{
  "crop_scale_min": 1,
  "loss": "softmax",
  "encoder_norm": "layernorm",
  "encoder_head_dim": 32,
  "encoder_bias": "all",
  "encoder_qk_norm": false,
  "text_encoder_causal": false,
  "text_encoder_activation": "star_relu",
  "text_encoder_qk_norm": false,
  "text_encoder_parallel_block": false,
  "lr": 0.00078,
  "beta1": 0.8,
  "final_lr_fraction": 0,
  "weight_decay": 0.3
}
Rows from block 3 of the text encoder of a small contrastive image-text model, named by matrix and row number. Rows with one number belong to one neuron. Each number is 50 + 10 x the weight over its row's rms, rounded and kept within 0 to 99. All counts start at 0.
After each neuron's rows are labels from the 100 texts, of 14848, where the neuron reaches its highest value: "fires on" is the input token at the peak. Only what is clearly more common there than usual is listed. The data: photos of plants, animals and fungi (iNaturalist). In brackets: how many of the 100, against the usual share in percent.
# fc1: MLP up (text_encoder.blocks.3.mlp.fc1.weight, 512x128), inputs 64-127
# fc2: MLP down (text_encoder.blocks.3.mlp.fc2.weight, 128x512, transposed), outputs 64-127

fc1.62:40 45 58 52 64 61 31 51 57 60 46 58 39 42 58 53 32 32 52 53 50 55 41 65 66 52 48 57 62 54 63 41 59 37 43 62 38 55 41 33 61 30 36 41 47 57 49 55 56 52 49 58 71 41 47 49 54 58 44 51 50 56 39 34
fc2.62:51 74 38 60 61 38 48 35 57 41 65 82 36 36 47 45 55 47 42 43 62 36 42 51 29 57 44 54 51 46 46 40 68 42 61 54 49 44 44 40 36 39 57 44 44 51 42 53 57 46 48 58 60 45 50 49 59 57 50 28 50 55 40 47
fires on: "laridae" (100 vs 0.1)

fc1.191:53 43 42 35 30 58 64 41 58 66 45 46 63 43 71 34 37 46 46 61 41 66 44 52 49 59 54 53 30 35 62 55 45 50 47 34 38 44 56 60 48 63 32 40 46 32 64 58 35 51 45 55 63 57 45 41 47 53 41 42 60 61 35 67
fc2.191:62 52 62 49 48 47 42 45 54 51 58 30 58 40 53 64 43 61 58 57 45 66 40 39 53 40 34 71 58 50 58 39 46 61 59 48 60 37 55 56 61 59 57 26 32 59 61 46 31 55 41 55 55 49 50 61 53 36 53 47 41 49 51 61
fires on: "aves" (43 vs 3.2); "nathalis" (19 vs 0); "insecta" (15 vs 1.7); "blue" (10 vs 0.1)

fc1.88:43 43 50 55 50 55 50 74 50 61 50 46 58 52 31 54 29 70 42 52 38 38 46 57 66 47 44 47 45 34 63 44 63 39 52 44 39 42 50 54 56 47 55 53 61 42 59 51 41 39 37 60 67 35 59 40 48 46 47 68 69 55 43 32
fc2.88:45 38 53 53 42 50 22 62 42 54 40 30 55 67 50 48 42 53 42 71 56 55 49 43 47 57 40 43 50 52 46 60 40 58 36 55 52 57 40 42 67 56 47 57 71 63 64 49 34 47 43 51 42 48 40 42 42 52 52 45 49 53 55 50
fires on: "family" (25 vs 5.8); "insecta" (22 vs 1.7); "stellatarum" (18 vs 0); "curve" (18 vs 0)

fc1.238:53 49 61 44 56 34 63 62 60 47 50 54 49 59 68 54 56 43 47 61 57 62 42 36 58 64 41 49 48 44 34 53 36 41 45 52 62 34 56 61 72 30 47 54 54 47 31 41 61 46 41 33 47 40 40 58 36 66 45 52 46 52 52 33
fc2.238:30 53 51 56 50 51 09 58 44 41 57 43 48 43 57 40 55 63 57 45 60 55 38 51 51 57 37 58 51 53 48 50 43 44 61 68 64 56 35 50 44 64 55 69 51 55 55 47 43 45 46 43 50 54 52 49 35 65 41 48 53 60 53 55
fires on: "papilionidae" (35 vs 0); "hesperiidae" (25 vs 0.1); "aves" (22 vs 3.2); "family" (12 vs 5.8)

fc1.33:45 51 55 37 55 63 51 69 44 61 54 47 69 60 42 52 50 22 44 63 40 58 50 66 58 60 36 66 52 47 66 36 53 37 50 51 55 50 46 33 32 44 44 42 50 53 54 32 37 50 28 45 55 60 49 64 36 61 65 34 58 40 51 51
fc2.33:50 48 44 50 38 58 43 50 45 68 48 36 57 58 50 64 52 41 57 47 51 49 60 55 22 37 31 71 50 53 36 56 42 62 45 67 45 51 46 40 48 40 71 53 46 35 68 44 60 53 36 39 40 50 33 51 55 43 49 45 37 54 72 51
fires on: ")" (35 vs 5.5); "fieldfare" (34 vs 0); "hawfinch" (7 vs 0)

fc1.348:46 60 53 58 68 37 50 62 47 50 61 59 48 41 61 59 39 57 52 43 37 42 42 59 64 36 68 59 47 64 63 72 60 40 55 45 38 53 43 55 46 33 48 51 67 41 37 54 42 42 41 38 71 61 57 40 37 55 29 70 54 43 45 50
fc2.348:25 53 47 46 46 37 14 62 49 41 53 34 43 56 52 51 40 73 60 44 57 50 43 52 63 50 40 56 49 50 58 62 60 54 50 68 67 44 33 50 64 61 45 55 52 62 49 44 44 45 31 41 56 67 46 59 41 64 46 64 40 56 50 60
fires on: "laridae" (39 vs 0.1); "passeriformes" (31 vs 1.5); "larus" (18 vs 0.1)

fc1.86:57 45 38 54 43 61 49 52 36 63 56 56 46 53 55 53 44 31 42 52 51 54 60 61 76 64 39 49 58 63 62 35 50 37 44 40 57 49 41 40 51 49 50 52 49 47 59 56 50 52 47 63 60 50 58 39 49 45 50 29 30 55 49 39
fc2.86:42 56 48 49 51 50 43 59 48 54 55 31 35 51 61 53 59 61 26 39 48 49 49 51 52 60 58 55 34 43 50 48 50 41 73 48 48 51 48 64 48 59 54 57 49 70 51 50 45 46 43 45 62 51 46 61 40 56 63 54 50 46 71 73
fires on: "aves" (28 vs 3.2); "anhingidae" (21 vs 0); "butorides" (16 vs 0); "cardinalidae" (14 vs 0)

fc1.446:57 46 42 42 56 45 53 69 42 60 54 61 35 36 43 47 46 63 49 40 64 63 36 50 51 59 44 48 47 42 45 60 44 47 69 34 52 44 53 39 42 51 44 37 59 43 50 52 63 50 41 51 50 59 46 56 47 55 43 70 38 27 69 63
fc2.446:48 45 42 48 41 46 28 60 51 64 42 41 52 46 48 74 37 66 61 37 57 64 54 52 45 39 52 44 62 51 63 48 47 49 41 43 44 38 46 53 45 51 76 25 60 43 56 59 51 55 44 42 57 54 38 58 44 55 36 55 32 50 54 72
fires on: "(" (39 vs 5.5); "emydidae" (20 vs 0); "golden" (12 vs 0); "family" (12 vs 5.8)

fc1.235:35 47 43 61 39 55 55 60 46 62 51 53 43 60 35 48 48 68 37 57 37 65 33 46 61 71 44 37 64 39 56 54 44 36 57 53 34 61 49 32 44 57 40 39 60 58 64 43 49 72 35 62 51 42 64 55 56 50 43 58 46 52 57 33
fc2.235:44 48 56 49 56 48 26 65 44 38 44 18 64 60 47 46 57 42 41 61 55 56 44 39 76 49 58 57 41 44 51 52 57 39 51 41 49 56 47 40 49 63 44 48 52 56 52 48 34 50 41 49 47 44 47 55 45 51 57 60 62 57 49 62
fires on: "(" (30 vs 5.5); ")" (29 vs 5.5); "insecta" (19 vs 1.7); "cardinalidae" (12 vs 0)

fc1.356:36 48 52 36 43 59 43 46 59 68 44 54 64 70 37 57 37 30 59 59 36 48 59 64 51 44 50 46 38 52 46 61 33 60 58 54 56 32 39 30 58 59 67 45 49 55 37 47 43 64 45 56 60 54 48 37 36 43 58 46 50 45 38 49
fc2.356:46 48 57 60 53 40 03 61 50 46 47 27 41 46 55 46 50 66 45 56 42 51 47 54 48 52 46 46 31 49 60 50 45 53 65 53 51 48 47 44 60 71 41 42 60 64 57 49 35 54 28 46 57 53 52 58 44 46 50 53 41 58 65 61
fires on: "(" (31 vs 5.5); "class" (23 vs 5.8); "passeriformes" (16 vs 1.5); "<end>" (13 vs 5.8)

fc1.216:53 42 51 57 58 36 49 43 56 42 35 39 65 39 39 44 35 40 59 57 39 38 58 62 72 41 48 50 53 50 66 42 43 51 65 61 34 38 56 60 54 47 39 64 61 34 58 65 62 55 50 64 56 63 33 33 43 47 46 64 53 41 58 35
fc2.216:34 49 46 64 53 46 22 64 49 53 53 33 43 59 53 54 50 45 33 48 56 40 33 55 35 46 31 55 48 49 45 55 48 45 61 58 60 57 42 49 49 63 53 61 46 52 51 40 41 52 36 41 53 60 33 59 32 55 40 58 59 42 59 68
fires on: "family" (18 vs 5.8); "pinales" (14 vs 0); "yellow" (8 vs 0.1); "magnoliopsida" (7 vs 0.3)

fc1.417:66 54 47 37 45 57 64 48 49 60 58 46 57 37 58 61 43 30 34 43 65 56 47 45 61 47 49 44 45 34 55 55 51 56 62 39 42 51 39 46 47 34 32 34 49 62 38 64 54 62 40 60 57 39 49 47 63 38 60 73 65 35 56 45
fc2.417:39 39 52 55 54 51 50 51 50 50 49 20 71 47 60 61 39 47 54 54 47 38 42 49 55 51 28 60 52 58 54 61 28 48 42 59 44 52 38 37 73 37 47 58 41 66 57 54 65 44 45 59 53 56 32 52 45 51 55 59 45 42 50 58
fires on: "papilionidae" (31 vs 0); "family" (23 vs 5.8); ")" (15 vs 5.5); "lycaenidae" (13 vs 0.1)

fc1.355:60 41 50 60 43 56 56 77 58 67 47 65 53 43 54 56 49 58 37 57 36 59 48 65 40 33 66 56 57 41 63 44 51 41 46 57 60 52 50 51 49 52 34 46 67 49 54 45 60 52 50 54 73 48 47 39 49 48 32 45 60 49 44 55
fc2.355:67 65 50 53 56 47 48 49 67 45 55 59 69 21 40 55 58 42 63 59 42 56 53 40 32 47 54 47 48 43 55 43 57 51 55 43 53 40 63 52 46 55 66 41 41 62 58 31 52 46 57 52 61 53 60 46 53 39 42 20 40 57 25 47
fires on: "aves" (64 vs 3.2); "eurasian" (36 vs 0.2)

fc1.176:56 36 45 41 42 50 46 47 44 56 40 45 42 67 43 33 44 59 57 49 59 31 48 61 49 38 54 60 52 55 31 64 52 62 44 58 53 52 40 54 40 49 53 61 61 54 58 45 59 71 52 35 38 49 47 40 55 63 34 70 61 41 65 30
fc2.176:53 56 45 46 69 44 39 33 57 50 55 57 41 44 49 73 40 54 50 46 62 53 56 53 49 35 43 44 53 44 47 58 46 47 60 44 48 49 53 72 31 31 58 52 49 15 46 45 79 57 71 53 51 49 56 45 67 56 42 43 38 39 55 50
fires on: "yucca" (34 vs 0); "(" (19 vs 5.5)

fc1.68:51 39 67 51 56 54 46 58 52 46 44 40 55 68 43 58 62 32 50 57 46 59 48 37 58 35 34 62 61 63 49 44 44 40 40 56 37 55 44 41 33 50 46 53 49 36 53 59 58 64 34 62 63 72 45 62 29 46 45 48 43 53 60 38
fc2.68:48 45 52 46 46 59 30 40 59 38 50 29 48 43 60 64 38 67 43 42 78 58 55 59 55 39 47 54 48 63 39 60 38 47 37 67 51 55 50 49 46 44 38 67 43 54 50 49 65 43 48 49 49 51 43 47 39 50 52 37 24 61 56 52
fires on: "," (38 vs 17.4); "<end>" (36 vs 5.8); "(" (26 vs 5.5)

fc1.150:55 42 49 44 56 37 38 61 43 60 38 65 62 44 53 59 50 39 32 45 48 48 41 49 57 66 37 41 52 39 67 43 35 62 42 47 47 54 59 42 61 56 33 35 48 65 61 66 43 67 39 57 70 58 51 40 58 69 51 41 57 50 39 31
fc2.150:42 48 54 55 58 31 23 55 60 33 55 30 42 43 60 53 47 59 43 53 48 51 46 48 57 53 18 41 36 47 53 57 37 45 71 58 57 67 42 51 47 59 52 69 53 48 43 49 35 45 51 53 53 34 42 60 44 47 57 55 41 45 43 63
fires on: "family" (43 vs 5.8); "insecta" (21 vs 1.7); "cardellina" (20 vs 0); "aves" (10 vs 3.2)

fc1.337:59 49 48 57 42 56 66 43 38 58 26 57 44 48 50 59 41 58 57 54 59 42 61 63 73 65 40 56 31 47 45 56 41 68 35 42 45 50 57 40 40 44 55 37 45 40 58 57 38 57 46 50 39 41 54 62 35 48 64 50 57 36 55 39
fc2.337:40 46 53 43 48 44 09 59 55 47 58 18 48 67 52 51 45 50 58 58 53 55 51 33 52 55 44 49 36 44 60 60 43 42 48 49 63 48 39 44 49 61 38 62 65 56 66 40 32 45 48 65 57 53 41 58 30 56 58 49 39 62 48 69
fires on: "family" (19 vs 5.8); "order" (16 vs 5.7); "melanocephalus" (14 vs 0); "backed" (11 vs 0.1)

fc1.132:50 39 58 41 64 39 43 42 52 59 55 58 37 40 38 47 55 50 30 49 55 41 49 42 52 33 62 35 60 40 62 53 45 58 53 46 53 48 52 53 51 49 48 53 53 29 33 56 51 42 50 32 39 37 55 61 50 57 54 53 48 51 39 60
fc2.132:40 47 54 49 44 42 26 62 54 54 39 33 40 51 61 54 55 52 45 41 50 47 45 52 46 57 50 55 44 45 42 47 57 48 70 58 55 59 50 51 38 58 55 62 66 54 46 48 33 50 54 44 60 40 48 61 38 63 59 50 69 48 50 71
fires on: "," (36 vs 17.4); "family" (29 vs 5.8); "insecta" (18 vs 1.7); "eastern" (8 vs 0.2)

fc1.416:55 41 35 56 52 71 39 44 35 55 34 49 60 49 60 51 56 32 65 38 41 64 45 65 40 53 66 65 31 39 53 40 58 47 36 47 37 63 33 53 42 61 50 49 63 42 55 55 44 56 38 38 57 49 60 59 45 58 44 64 63 68 45 48
fc2.416:41 57 42 57 51 38 21 51 55 36 52 48 32 50 57 45 48 61 39 42 63 49 37 53 49 62 36 43 50 40 46 43 55 46 77 60 51 56 51 53 47 54 54 48 62 48 52 48 30 45 40 44 51 49 44 57 47 58 51 47 48 56 50 63
fires on: "laridae" (65 vs 0.1); "aves" (18 vs 3.2); "family" (17 vs 5.8)

fc1.255:53 34 49 43 55 46 48 61 58 38 44 59 48 53 57 57 44 41 62 66 63 61 60 37 53 40 43 50 41 63 51 44 36 49 48 42 57 62 62 35 50 43 52 54 76 44 44 50 70 72 49 51 73 59 54 53 66 46 39 41 59 56 49 52
fc2.255:27 44 46 50 40 43 08 57 59 46 52 30 54 60 68 60 47 73 44 36 55 57 48 46 52 51 26 49 46 52 61 53 42 46 47 58 53 53 35 43 49 61 51 68 68 52 52 41 42 45 41 42 58 51 34 56 33 52 45 54 43 63 62 56
fires on: "siskin" (14 vs 0); "ringed" (14 vs 0); "argia" (12 vs 0); "charadriiformes" (9 vs 0.4)

fc1.397:37 43 39 40 63 40 43 69 48 67 50 37 55 64 49 50 49 51 60 53 32 64 65 40 68 44 60 60 47 41 67 35 53 50 45 48 45 49 33 46 69 60 38 55 60 52 61 60 44 41 29 71 67 47 43 34 40 38 45 61 64 46 54 58
fc2.397:42 59 49 61 48 34 17 43 54 32 59 44 48 53 52 51 69 50 43 51 52 43 46 54 51 48 49 49 28 45 37 46 49 46 69 53 58 57 47 41 47 62 56 70 47 69 63 40 46 45 47 45 48 58 43 43 42 49 37 47 47 51 50 64
fires on: ")" (48 vs 5.5); "paridae" (48 vs 0.1)

fc1.396:63 44 53 59 48 28 41 57 42 59 57 47 42 73 57 39 68 48 55 55 41 30 55 60 59 39 40 62 52 62 36 66 38 57 48 56 59 34 51 34 41 36 45 69 68 63 38 40 57 56 56 44 60 61 64 55 29 53 31 57 56 29 45 45
fc2.396:67 42 53 41 39 64 52 48 54 60 58 42 52 51 51 54 46 44 49 51 46 48 51 50 42 48 47 51 47 74 39 57 38 54 42 59 60 50 59 51 40 38 51 47 39 64 51 51 62 54 47 67 46 52 58 53 44 34 43 30 40 50 52 42
fires on: "," (100 vs 17.4)

fc1.489:40 39 58 63 47 67 45 47 51 65 38 69 47 59 54 33 60 32 31 42 59 59 44 45 44 41 42 52 52 40 62 58 47 59 63 47 60 53 43 61 58 43 30 50 33 40 32 64 46 62 35 44 50 49 37 60 35 54 42 48 56 66 34 46
fc2.489:50 67 51 56 55 58 44 39 51 48 50 66 53 56 44 44 45 37 51 51 50 52 54 59 50 61 56 46 50 28 53 30 64 55 56 42 40 58 54 57 41 47 65 62 59 53 53 51 30 46 51 42 38 33 48 35 66 51 73 32 62 59 32 48
fires on: ")" (25 vs 5.5); "eurasian" (18 vs 0.2); "insecta" (18 vs 1.7); "turdidae" (16 vs 0.1)

fc1.483:39 47 69 48 60 63 35 67 55 59 59 31 39 44 40 51 37 31 47 56 37 44 53 52 63 63 66 62 56 62 35 56 59 42 53 35 52 45 34 46 37 62 47 46 66 60 58 63 63 64 40 54 51 41 41 53 46 45 45 44 56 53 56 54
fc2.483:47 69 26 60 53 31 33 52 54 46 49 66 39 30 62 48 59 61 51 46 61 49 43 60 42 55 27 36 40 45 57 46 56 46 52 60 55 52 42 50 54 53 61 46 56 68 43 52 46 39 40 37 61 49 38 48 49 60 48 42 52 50 37 53
fires on: "laridae" (40 vs 0.1); "pieris" (20 vs 0); "insecta" (19 vs 1.7); "moth" (14 vs 0.1)

fc1.343:47 48 35 53 46 47 55 51 39 48 31 58 42 42 60 52 32 45 36 45 50 56 56 61 49 39 71 47 62 49 44 47 55 61 42 57 50 34 53 56 62 53 33 53 44 40 48 51 44 77 54 34 64 62 49 45 38 60 57 45 62 54 40 53
fc2.343:45 42 44 54 34 60 65 29 46 19 59 66 45 45 49 44 34 48 51 43 50 55 64 46 53 53 59 52 45 61 39 55 54 38 38 42 48 35 62 57 53 44 30 47 69 38 51 46 51 46 62 59 44 55 51 66 47 58 46 46 44 56 39 56
fires on: "picidae" (80 vs 0.1); "woodpecker" (20 vs 0.1)

fc1.456:47 53 64 43 43 42 54 50 46 56 53 28 44 54 56 40 27 60 44 57 49 53 39 44 62 50 56 51 57 49 41 50 47 71 48 39 67 51 56 35 58 34 33 54 71 41 62 45 55 63 66 49 49 63 62 41 44 51 55 60 70 34 61 58
fc2.456:55 32 45 49 57 48 19 55 58 55 52 20 52 34 51 62 52 57 69 37 60 61 46 53 43 41 47 53 47 28 50 52 54 66 59 51 42 39 49 48 53 51 52 58 64 46 57 36 49 55 61 31 40 61 48 39 70 57 45 52 36 45 61 42
fires on: "yucca" (34 vs 0); ")" (26 vs 5.5); "lepidoptera" (19 vs 0.8)

fc1.313:50 34 56 59 53 55 29 52 58 58 50 44 59 35 48 36 51 46 54 51 32 48 42 56 50 33 57 58 46 36 60 60 52 38 45 55 51 34 43 39 29 46 46 42 62 54 50 33 65 67 47 45 59 55 53 37 54 42 50 56 64 43 39 63
fc2.313:62 52 41 55 65 53 62 39 60 50 58 54 57 34 41 57 67 49 73 43 52 47 56 49 44 41 66 48 52 49 53 42 60 54 56 48 51 35 58 47 47 58 51 56 41 46 43 34 59 46 69 32 46 49 67 49 52 54 58 49 43 59 53 54
fires on: "family" (41 vs 5.8); ")" (24 vs 5.5); "pieridae" (16 vs 0.1); "insecta" (14 vs 1.7)

fc1.18:62 69 37 39 63 50 39 59 32 40 35 44 57 41 61 38 39 32 35 61 42 50 65 44 58 52 42 42 52 49 39 64 42 64 68 44 61 44 45 62 53 61 45 34 60 46 33 53 48 58 51 54 50 46 65 49 57 53 42 65 45 51 53 36
fc2.18:36 52 52 60 53 49 03 63 41 42 44 21 55 51 63 62 47 58 42 59 51 58 42 58 49 54 43 63 36 50 50 56 40 46 66 60 61 60 46 44 46 59 47 64 58 63 64 43 33 49 44 43 49 48 44 47 36 49 54 52 44 50 55 55
fires on: "pieridae" (82 vs 0.1); ")" (13 vs 5.5)

fc1.77:55 42 35 67 57 44 52 52 32 43 59 57 28 42 49 56 40 40 28 62 50 56 40 41 59 45 66 34 57 56 56 51 42 40 54 39 53 55 46 43 61 55 41 40 75 46 47 53 59 57 43 66 59 48 42 30 59 51 44 64 41 53 53 57
fc2.77:39 52 43 52 54 46 14 70 53 45 49 24 43 40 61 77 51 54 41 50 51 51 47 62 40 46 59 37 48 47 38 58 43 59 60 67 40 58 42 55 27 65 45 44 70 52 57 46 63 42 53 64 59 60 44 42 45 59 42 53 44 40 40 50
fires on: "," (47 vs 17.4); "albipunctatus" (17 vs 0); "ceraunus" (9 vs 0)

fc1.38:55 49 50 46 65 46 38 54 42 54 44 62 45 48 65 59 45 32 54 47 39 45 58 64 54 63 35 39 50 52 65 50 47 37 49 54 38 57 46 39 52 42 28 36 53 42 57 69 41 55 44 40 56 42 43 45 53 60 37 58 69 66 41 33
fc2.38:45 67 48 62 57 48 36 41 57 47 62 53 29 34 36 46 59 56 52 40 71 39 37 47 40 61 37 62 42 41 46 52 65 51 71 68 55 43 40 29 41 52 58 42 49 57 50 49 50 51 46 57 49 48 50 51 58 59 51 43 49 54 60 57
fires on: "laridae" (75 vs 0.1); "charadriiformes" (14 vs 0.4); "aves" (11 vs 3.2)

fc1.204:48 39 60 43 44 33 41 70 59 46 51 70 44 53 59 44 44 37 46 43 45 67 67 52 65 55 42 54 60 57 40 72 54 50 45 51 61 38 42 57 39 53 48 50 30 30 50 55 61 67 38 33 49 41 57 58 32 54 34 56 61 48 40 48
fc2.204:28 38 41 54 44 50 38 54 51 42 54 19 38 57 48 43 39 56 48 41 43 64 41 46 56 56 37 50 46 55 54 51 50 50 59 48 54 53 45 49 63 60 35 46 67 52 57 58 33 56 51 51 56 48 57 59 50 58 41 62 40 60 69 58
fires on: "picidae" (100 vs 0.1)

fc1.323:63 48 50 52 37 45 34 55 47 58 44 52 64 37 52 43 45 44 42 38 44 47 35 47 42 38 46 37 50 38 40 58 63 59 34 36 51 59 33 42 27 46 47 51 55 46 55 51 45 56 52 61 67 55 45 34 45 43 60 57 60 65 31 55
fc2.323:57 59 41 61 69 47 42 42 71 54 66 56 53 37 40 64 65 58 77 38 45 58 44 37 46 46 47 53 39 54 58 55 57 57 54 47 59 38 71 57 33 74 58 53 45 49 43 40 59 39 73 49 52 50 56 55 45 51 45 36 41 56 51 52
fires on: "aves" (89 vs 3.2); "regulus" (11 vs 0)

fc1.485:43 49 71 30 56 55 50 65 57 47 47 61 50 60 61 47 36 38 61 52 35 43 54 45 69 51 50 59 65 39 69 55 58 47 65 63 58 56 63 37 59 35 27 35 56 34 63 43 41 46 58 52 44 45 60 37 36 63 68 59 43 48 48 46
fc2.485:20 51 49 58 46 36 11 59 60 50 44 38 44 61 50 56 59 51 53 51 63 45 40 41 46 58 45 43 39 48 45 46 43 42 62 62 47 46 37 54 35 59 47 58 56 61 46 39 40 51 49 31 54 47 35 52 32 59 41 54 56 49 60 57
fires on: "family" (36 vs 5.8); "insecta" (14 vs 1.7); "cardinalidae" (12 vs 0); "class" (12 vs 5.8)

fc1.98:54 55 49 44 39 58 48 53 47 43 41 58 48 39 56 37 36 47 33 38 48 31 36 66 44 53 60 52 33 64 50 57 67 39 43 52 51 47 42 35 38 42 58 38 64 35 46 42 48 65 50 67 56 54 67 48 42 40 46 66 40 50 36 58
fc2.98:60 39 41 51 64 40 19 56 48 54 51 16 48 45 49 56 60 52 62 38 55 51 45 44 63 51 55 47 45 54 52 48 55 48 61 51 66 47 40 38 52 72 52 52 45 52 64 50 42 47 51 30 51 55 59 50 52 48 49 53 35 59 61 61
fires on: "pieridae" (34 vs 0.1); "butterfly" (29 vs 0); "insecta" (17 vs 1.7); "yellow" (14 vs 0.1)

fc1.52:56 57 52 48 43 47 46 51 64 51 43 50 28 44 59 64 28 40 54 68 53 56 36 54 37 39 62 52 37 53 57 65 64 65 66 62 46 51 42 44 56 63 53 36 49 63 34 72 57 61 43 40 63 57 68 59 40 47 49 51 52 44 48 61
fc2.52:40 58 39 44 48 39 45 53 55 65 39 53 36 45 65 41 48 60 51 45 43 57 47 59 45 65 46 45 43 43 60 50 59 51 38 59 52 66 48 48 70 61 53 44 54 63 46 60 44 52 35 42 56 48 44 53 58 50 48 73 51 38 57 46
fires on: "family" (21 vs 5.8); "order" (19 vs 5.7); "larus" (18 vs 0.1); "insecta" (12 vs 1.7)

fc1.359:47 33 55 37 53 57 52 60 55 46 31 30 48 58 58 30 52 40 40 40 41 46 52 54 45 50 58 53 51 49 44 50 42 51 63 58 46 49 59 56 61 36 58 56 74 59 43 49 36 59 59 57 64 49 63 46 44 41 53 60 65 41 69 48
fc2.359:51 36 58 63 57 48 19 66 51 53 54 26 66 55 46 59 56 52 61 46 36 61 40 57 37 36 34 69 57 38 43 47 52 66 70 48 59 44 45 28 46 54 54 55 50 58 63 40 42 61 50 35 47 49 44 48 47 48 44 48 46 47 64 56
fires on: "yucca" (34 vs 0); "insecta" (28 vs 1.7); "class" (24 vs 5.8); "(" (14 vs 5.5)

fc1.308:54 63 50 36 36 39 47 55 48 63 58 41 42 25 43 37 55 42 54 57 54 49 43 49 53 43 45 54 41 38 69 52 40 48 54 48 38 54 53 65 67 33 53 52 40 60 62 36 57 54 58 53 70 54 46 36 39 56 69 57 51 56 56 41
fc2.308:57 44 54 52 51 55 29 43 46 42 59 41 45 58 41 66 38 40 41 59 47 42 43 58 54 47 60 56 40 59 50 54 45 40 54 56 33 56 52 49 37 63 30 44 64 50 45 56 51 47 70 69 46 62 64 50 38 57 33 57 30 30 59 41
fires on: ")" (29 vs 5.5); "family" (23 vs 5.8); "magnoliopsida" (20 vs 0.3); "maple" (10 vs 0)

fc1.137:52 37 44 65 52 44 48 44 37 50 49 35 47 47 55 50 37 30 47 39 48 33 47 52 49 54 66 33 48 36 47 41 61 37 52 64 57 39 33 47 60 63 57 56 70 61 58 55 66 61 44 52 52 60 52 46 58 57 53 35 59 59 59 53
fc2.137:61 62 45 60 75 38 71 44 67 43 59 53 37 40 65 57 67 54 43 52 52 39 52 47 48 46 45 49 56 51 53 52 72 61 59 49 48 41 60 61 43 49 44 59 33 51 47 38 59 40 45 30 57 38 50 56 43 46 56 38 55 47 47 71
fires on: ")" (74 vs 5.5); "ardeidae" (21 vs 0.1)

fc1.50:54 43 36 51 45 50 57 41 57 59 47 39 44 42 43 48 53 50 50 50 66 39 44 45 54 45 59 60 61 62 40 47 31 57 68 67 64 38 31 46 54 52 47 56 52 52 48 38 59 53 48 59 54 53 50 31 60 69 59 58 59 40 40 41
fc2.50:46 37 48 52 57 54 20 47 50 50 49 55 44 53 49 67 55 49 80 49 70 69 50 41 52 47 32 51 56 44 47 55 43 69 52 57 49 40 52 51 31 48 43 71 62 29 52 44 58 54 61 51 51 64 51 47 44 59 41 52 45 49 56 37
fires on: "-" (21 vs 1); "insecta" (21 vs 1.7); ")" (20 vs 5.5)

fc1.114:41 41 66 44 63 42 35 69 65 37 40 37 36 55 42 43 44 55 27 39 46 36 40 35 48 54 61 59 52 53 54 38 51 59 47 49 46 55 59 63 43 57 42 33 58 55 41 49 47 63 49 29 40 55 54 38 46 55 59 55 41 40 62 55
fc2.114:53 52 39 55 51 45 28 69 47 48 56 23 50 42 51 66 53 45 58 40 55 46 37 47 47 44 47 52 40 52 48 42 64 40 79 52 66 51 46 41 49 67 44 56 53 55 63 41 55 40 61 36 49 48 46 49 49 64 52 54 35 64 58 73
fires on: "," (40 vs 17.4); "insecta" (32 vs 1.7); "class" (16 vs 5.8); "yellow" (12 vs 0.1)

fc1.144:55 36 52 62 51 49 58 45 53 54 45 40 34 62 40 63 43 58 62 33 48 64 42 51 59 68 66 62 43 45 67 41 37 52 45 64 30 59 32 51 30 30 38 54 37 52 46 55 44 53 65 47 78 47 38 58 56 64 50 34 47 52 41 35
fc2.144:37 48 37 51 65 43 12 59 58 50 53 33 50 47 48 52 55 51 52 56 56 64 42 60 38 42 28 41 40 45 49 54 51 51 56 65 53 45 45 49 42 68 63 64 54 43 62 38 39 46 46 32 54 50 44 49 38 51 39 50 39 63 49 74
fires on: "(" (38 vs 5.5); "gray" (32 vs 0.1)

fc1.107:58 39 38 36 58 34 63 50 27 51 58 38 59 45 46 30 62 46 32 45 52 62 47 51 49 48 44 54 58 50 56 39 45 40 60 37 60 44 44 44 53 45 57 47 50 50 41 56 64 57 58 39 48 44 60 50 47 59 51 58 53 66 51 53
fc2.107:47 62 45 53 48 48 21 68 51 51 48 41 50 52 59 59 44 66 38 38 55 46 44 48 60 56 51 41 41 43 48 50 56 40 74 57 52 48 45 60 42 69 47 59 61 61 43 51 38 40 42 50 59 48 48 62 24 61 45 52 60 46 49 74
fires on: "," (35 vs 17.4); "insecta" (32 vs 1.7)

fc1.6:47 57 65 51 38 51 54 40 59 33 48 56 37 43 41 55 44 66 37 63 58 58 45 58 53 35 48 44 41 65 34 50 53 68 46 50 63 67 54 56 62 44 51 51 54 39 52 43 47 64 56 53 37 51 47 49 51 55 43 57 50 39 38 58
fc2.6:49 72 52 56 49 53 61 43 51 33 46 50 35 44 54 39 67 54 30 46 42 43 36 48 42 45 75 39 50 42 41 47 54 47 81 47 44 66 51 57 54 59 48 51 42 43 35 35 45 42 44 45 51 43 60 50 53 42 63 54 69 55 44 63
fires on: ")" (22 vs 5.5); "spider" (9 vs 0); "coreidae" (9 vs 0); "tiger" (8 vs 0)

fc1.505:37 65 52 60 62 47 59 61 50 39 39 40 44 42 45 63 40 49 59 47 33 67 46 63 44 42 58 55 43 63 51 59 55 68 36 60 42 58 50 42 38 50 61 56 70 30 70 63 46 54 47 56 64 45 62 50 52 65 52 64 56 59 55 51
fc2.505:29 64 52 61 37 44 33 59 50 43 44 47 35 53 57 50 45 62 50 38 56 57 45 57 43 55 49 43 48 51 55 43 41 46 66 62 47 67 53 52 64 59 54 59 73 52 48 51 41 46 49 61 56 55 38 61 36 58 50 51 48 47 47 73
fires on: "picidae" (34 vs 0.1); "crambidae" (15 vs 0.1); "certhiidae" (12 vs 0); "bug" (12 vs 0.1)

fc1.74:41 62 54 38 52 45 55 63 60 62 41 64 34 55 62 48 39 36 60 39 40 45 62 63 56 44 59 39 60 61 59 44 54 42 59 40 47 61 42 32 34 54 47 37 43 38 51 55 42 46 53 49 64 64 60 38 42 51 56 69 67 61 43 23
fc2.74:45 64 44 56 57 35 23 42 55 41 63 65 31 44 52 54 44 58 40 52 67 36 44 44 36 66 35 48 41 46 41 43 51 32 64 60 54 46 36 48 38 48 56 47 47 66 47 56 47 50 52 53 60 56 54 52 54 65 41 29 48 61 46 55
fires on: "laridae" (44 vs 0.1); "charadriiformes" (39 vs 0.4); ")" (17 vs 5.5)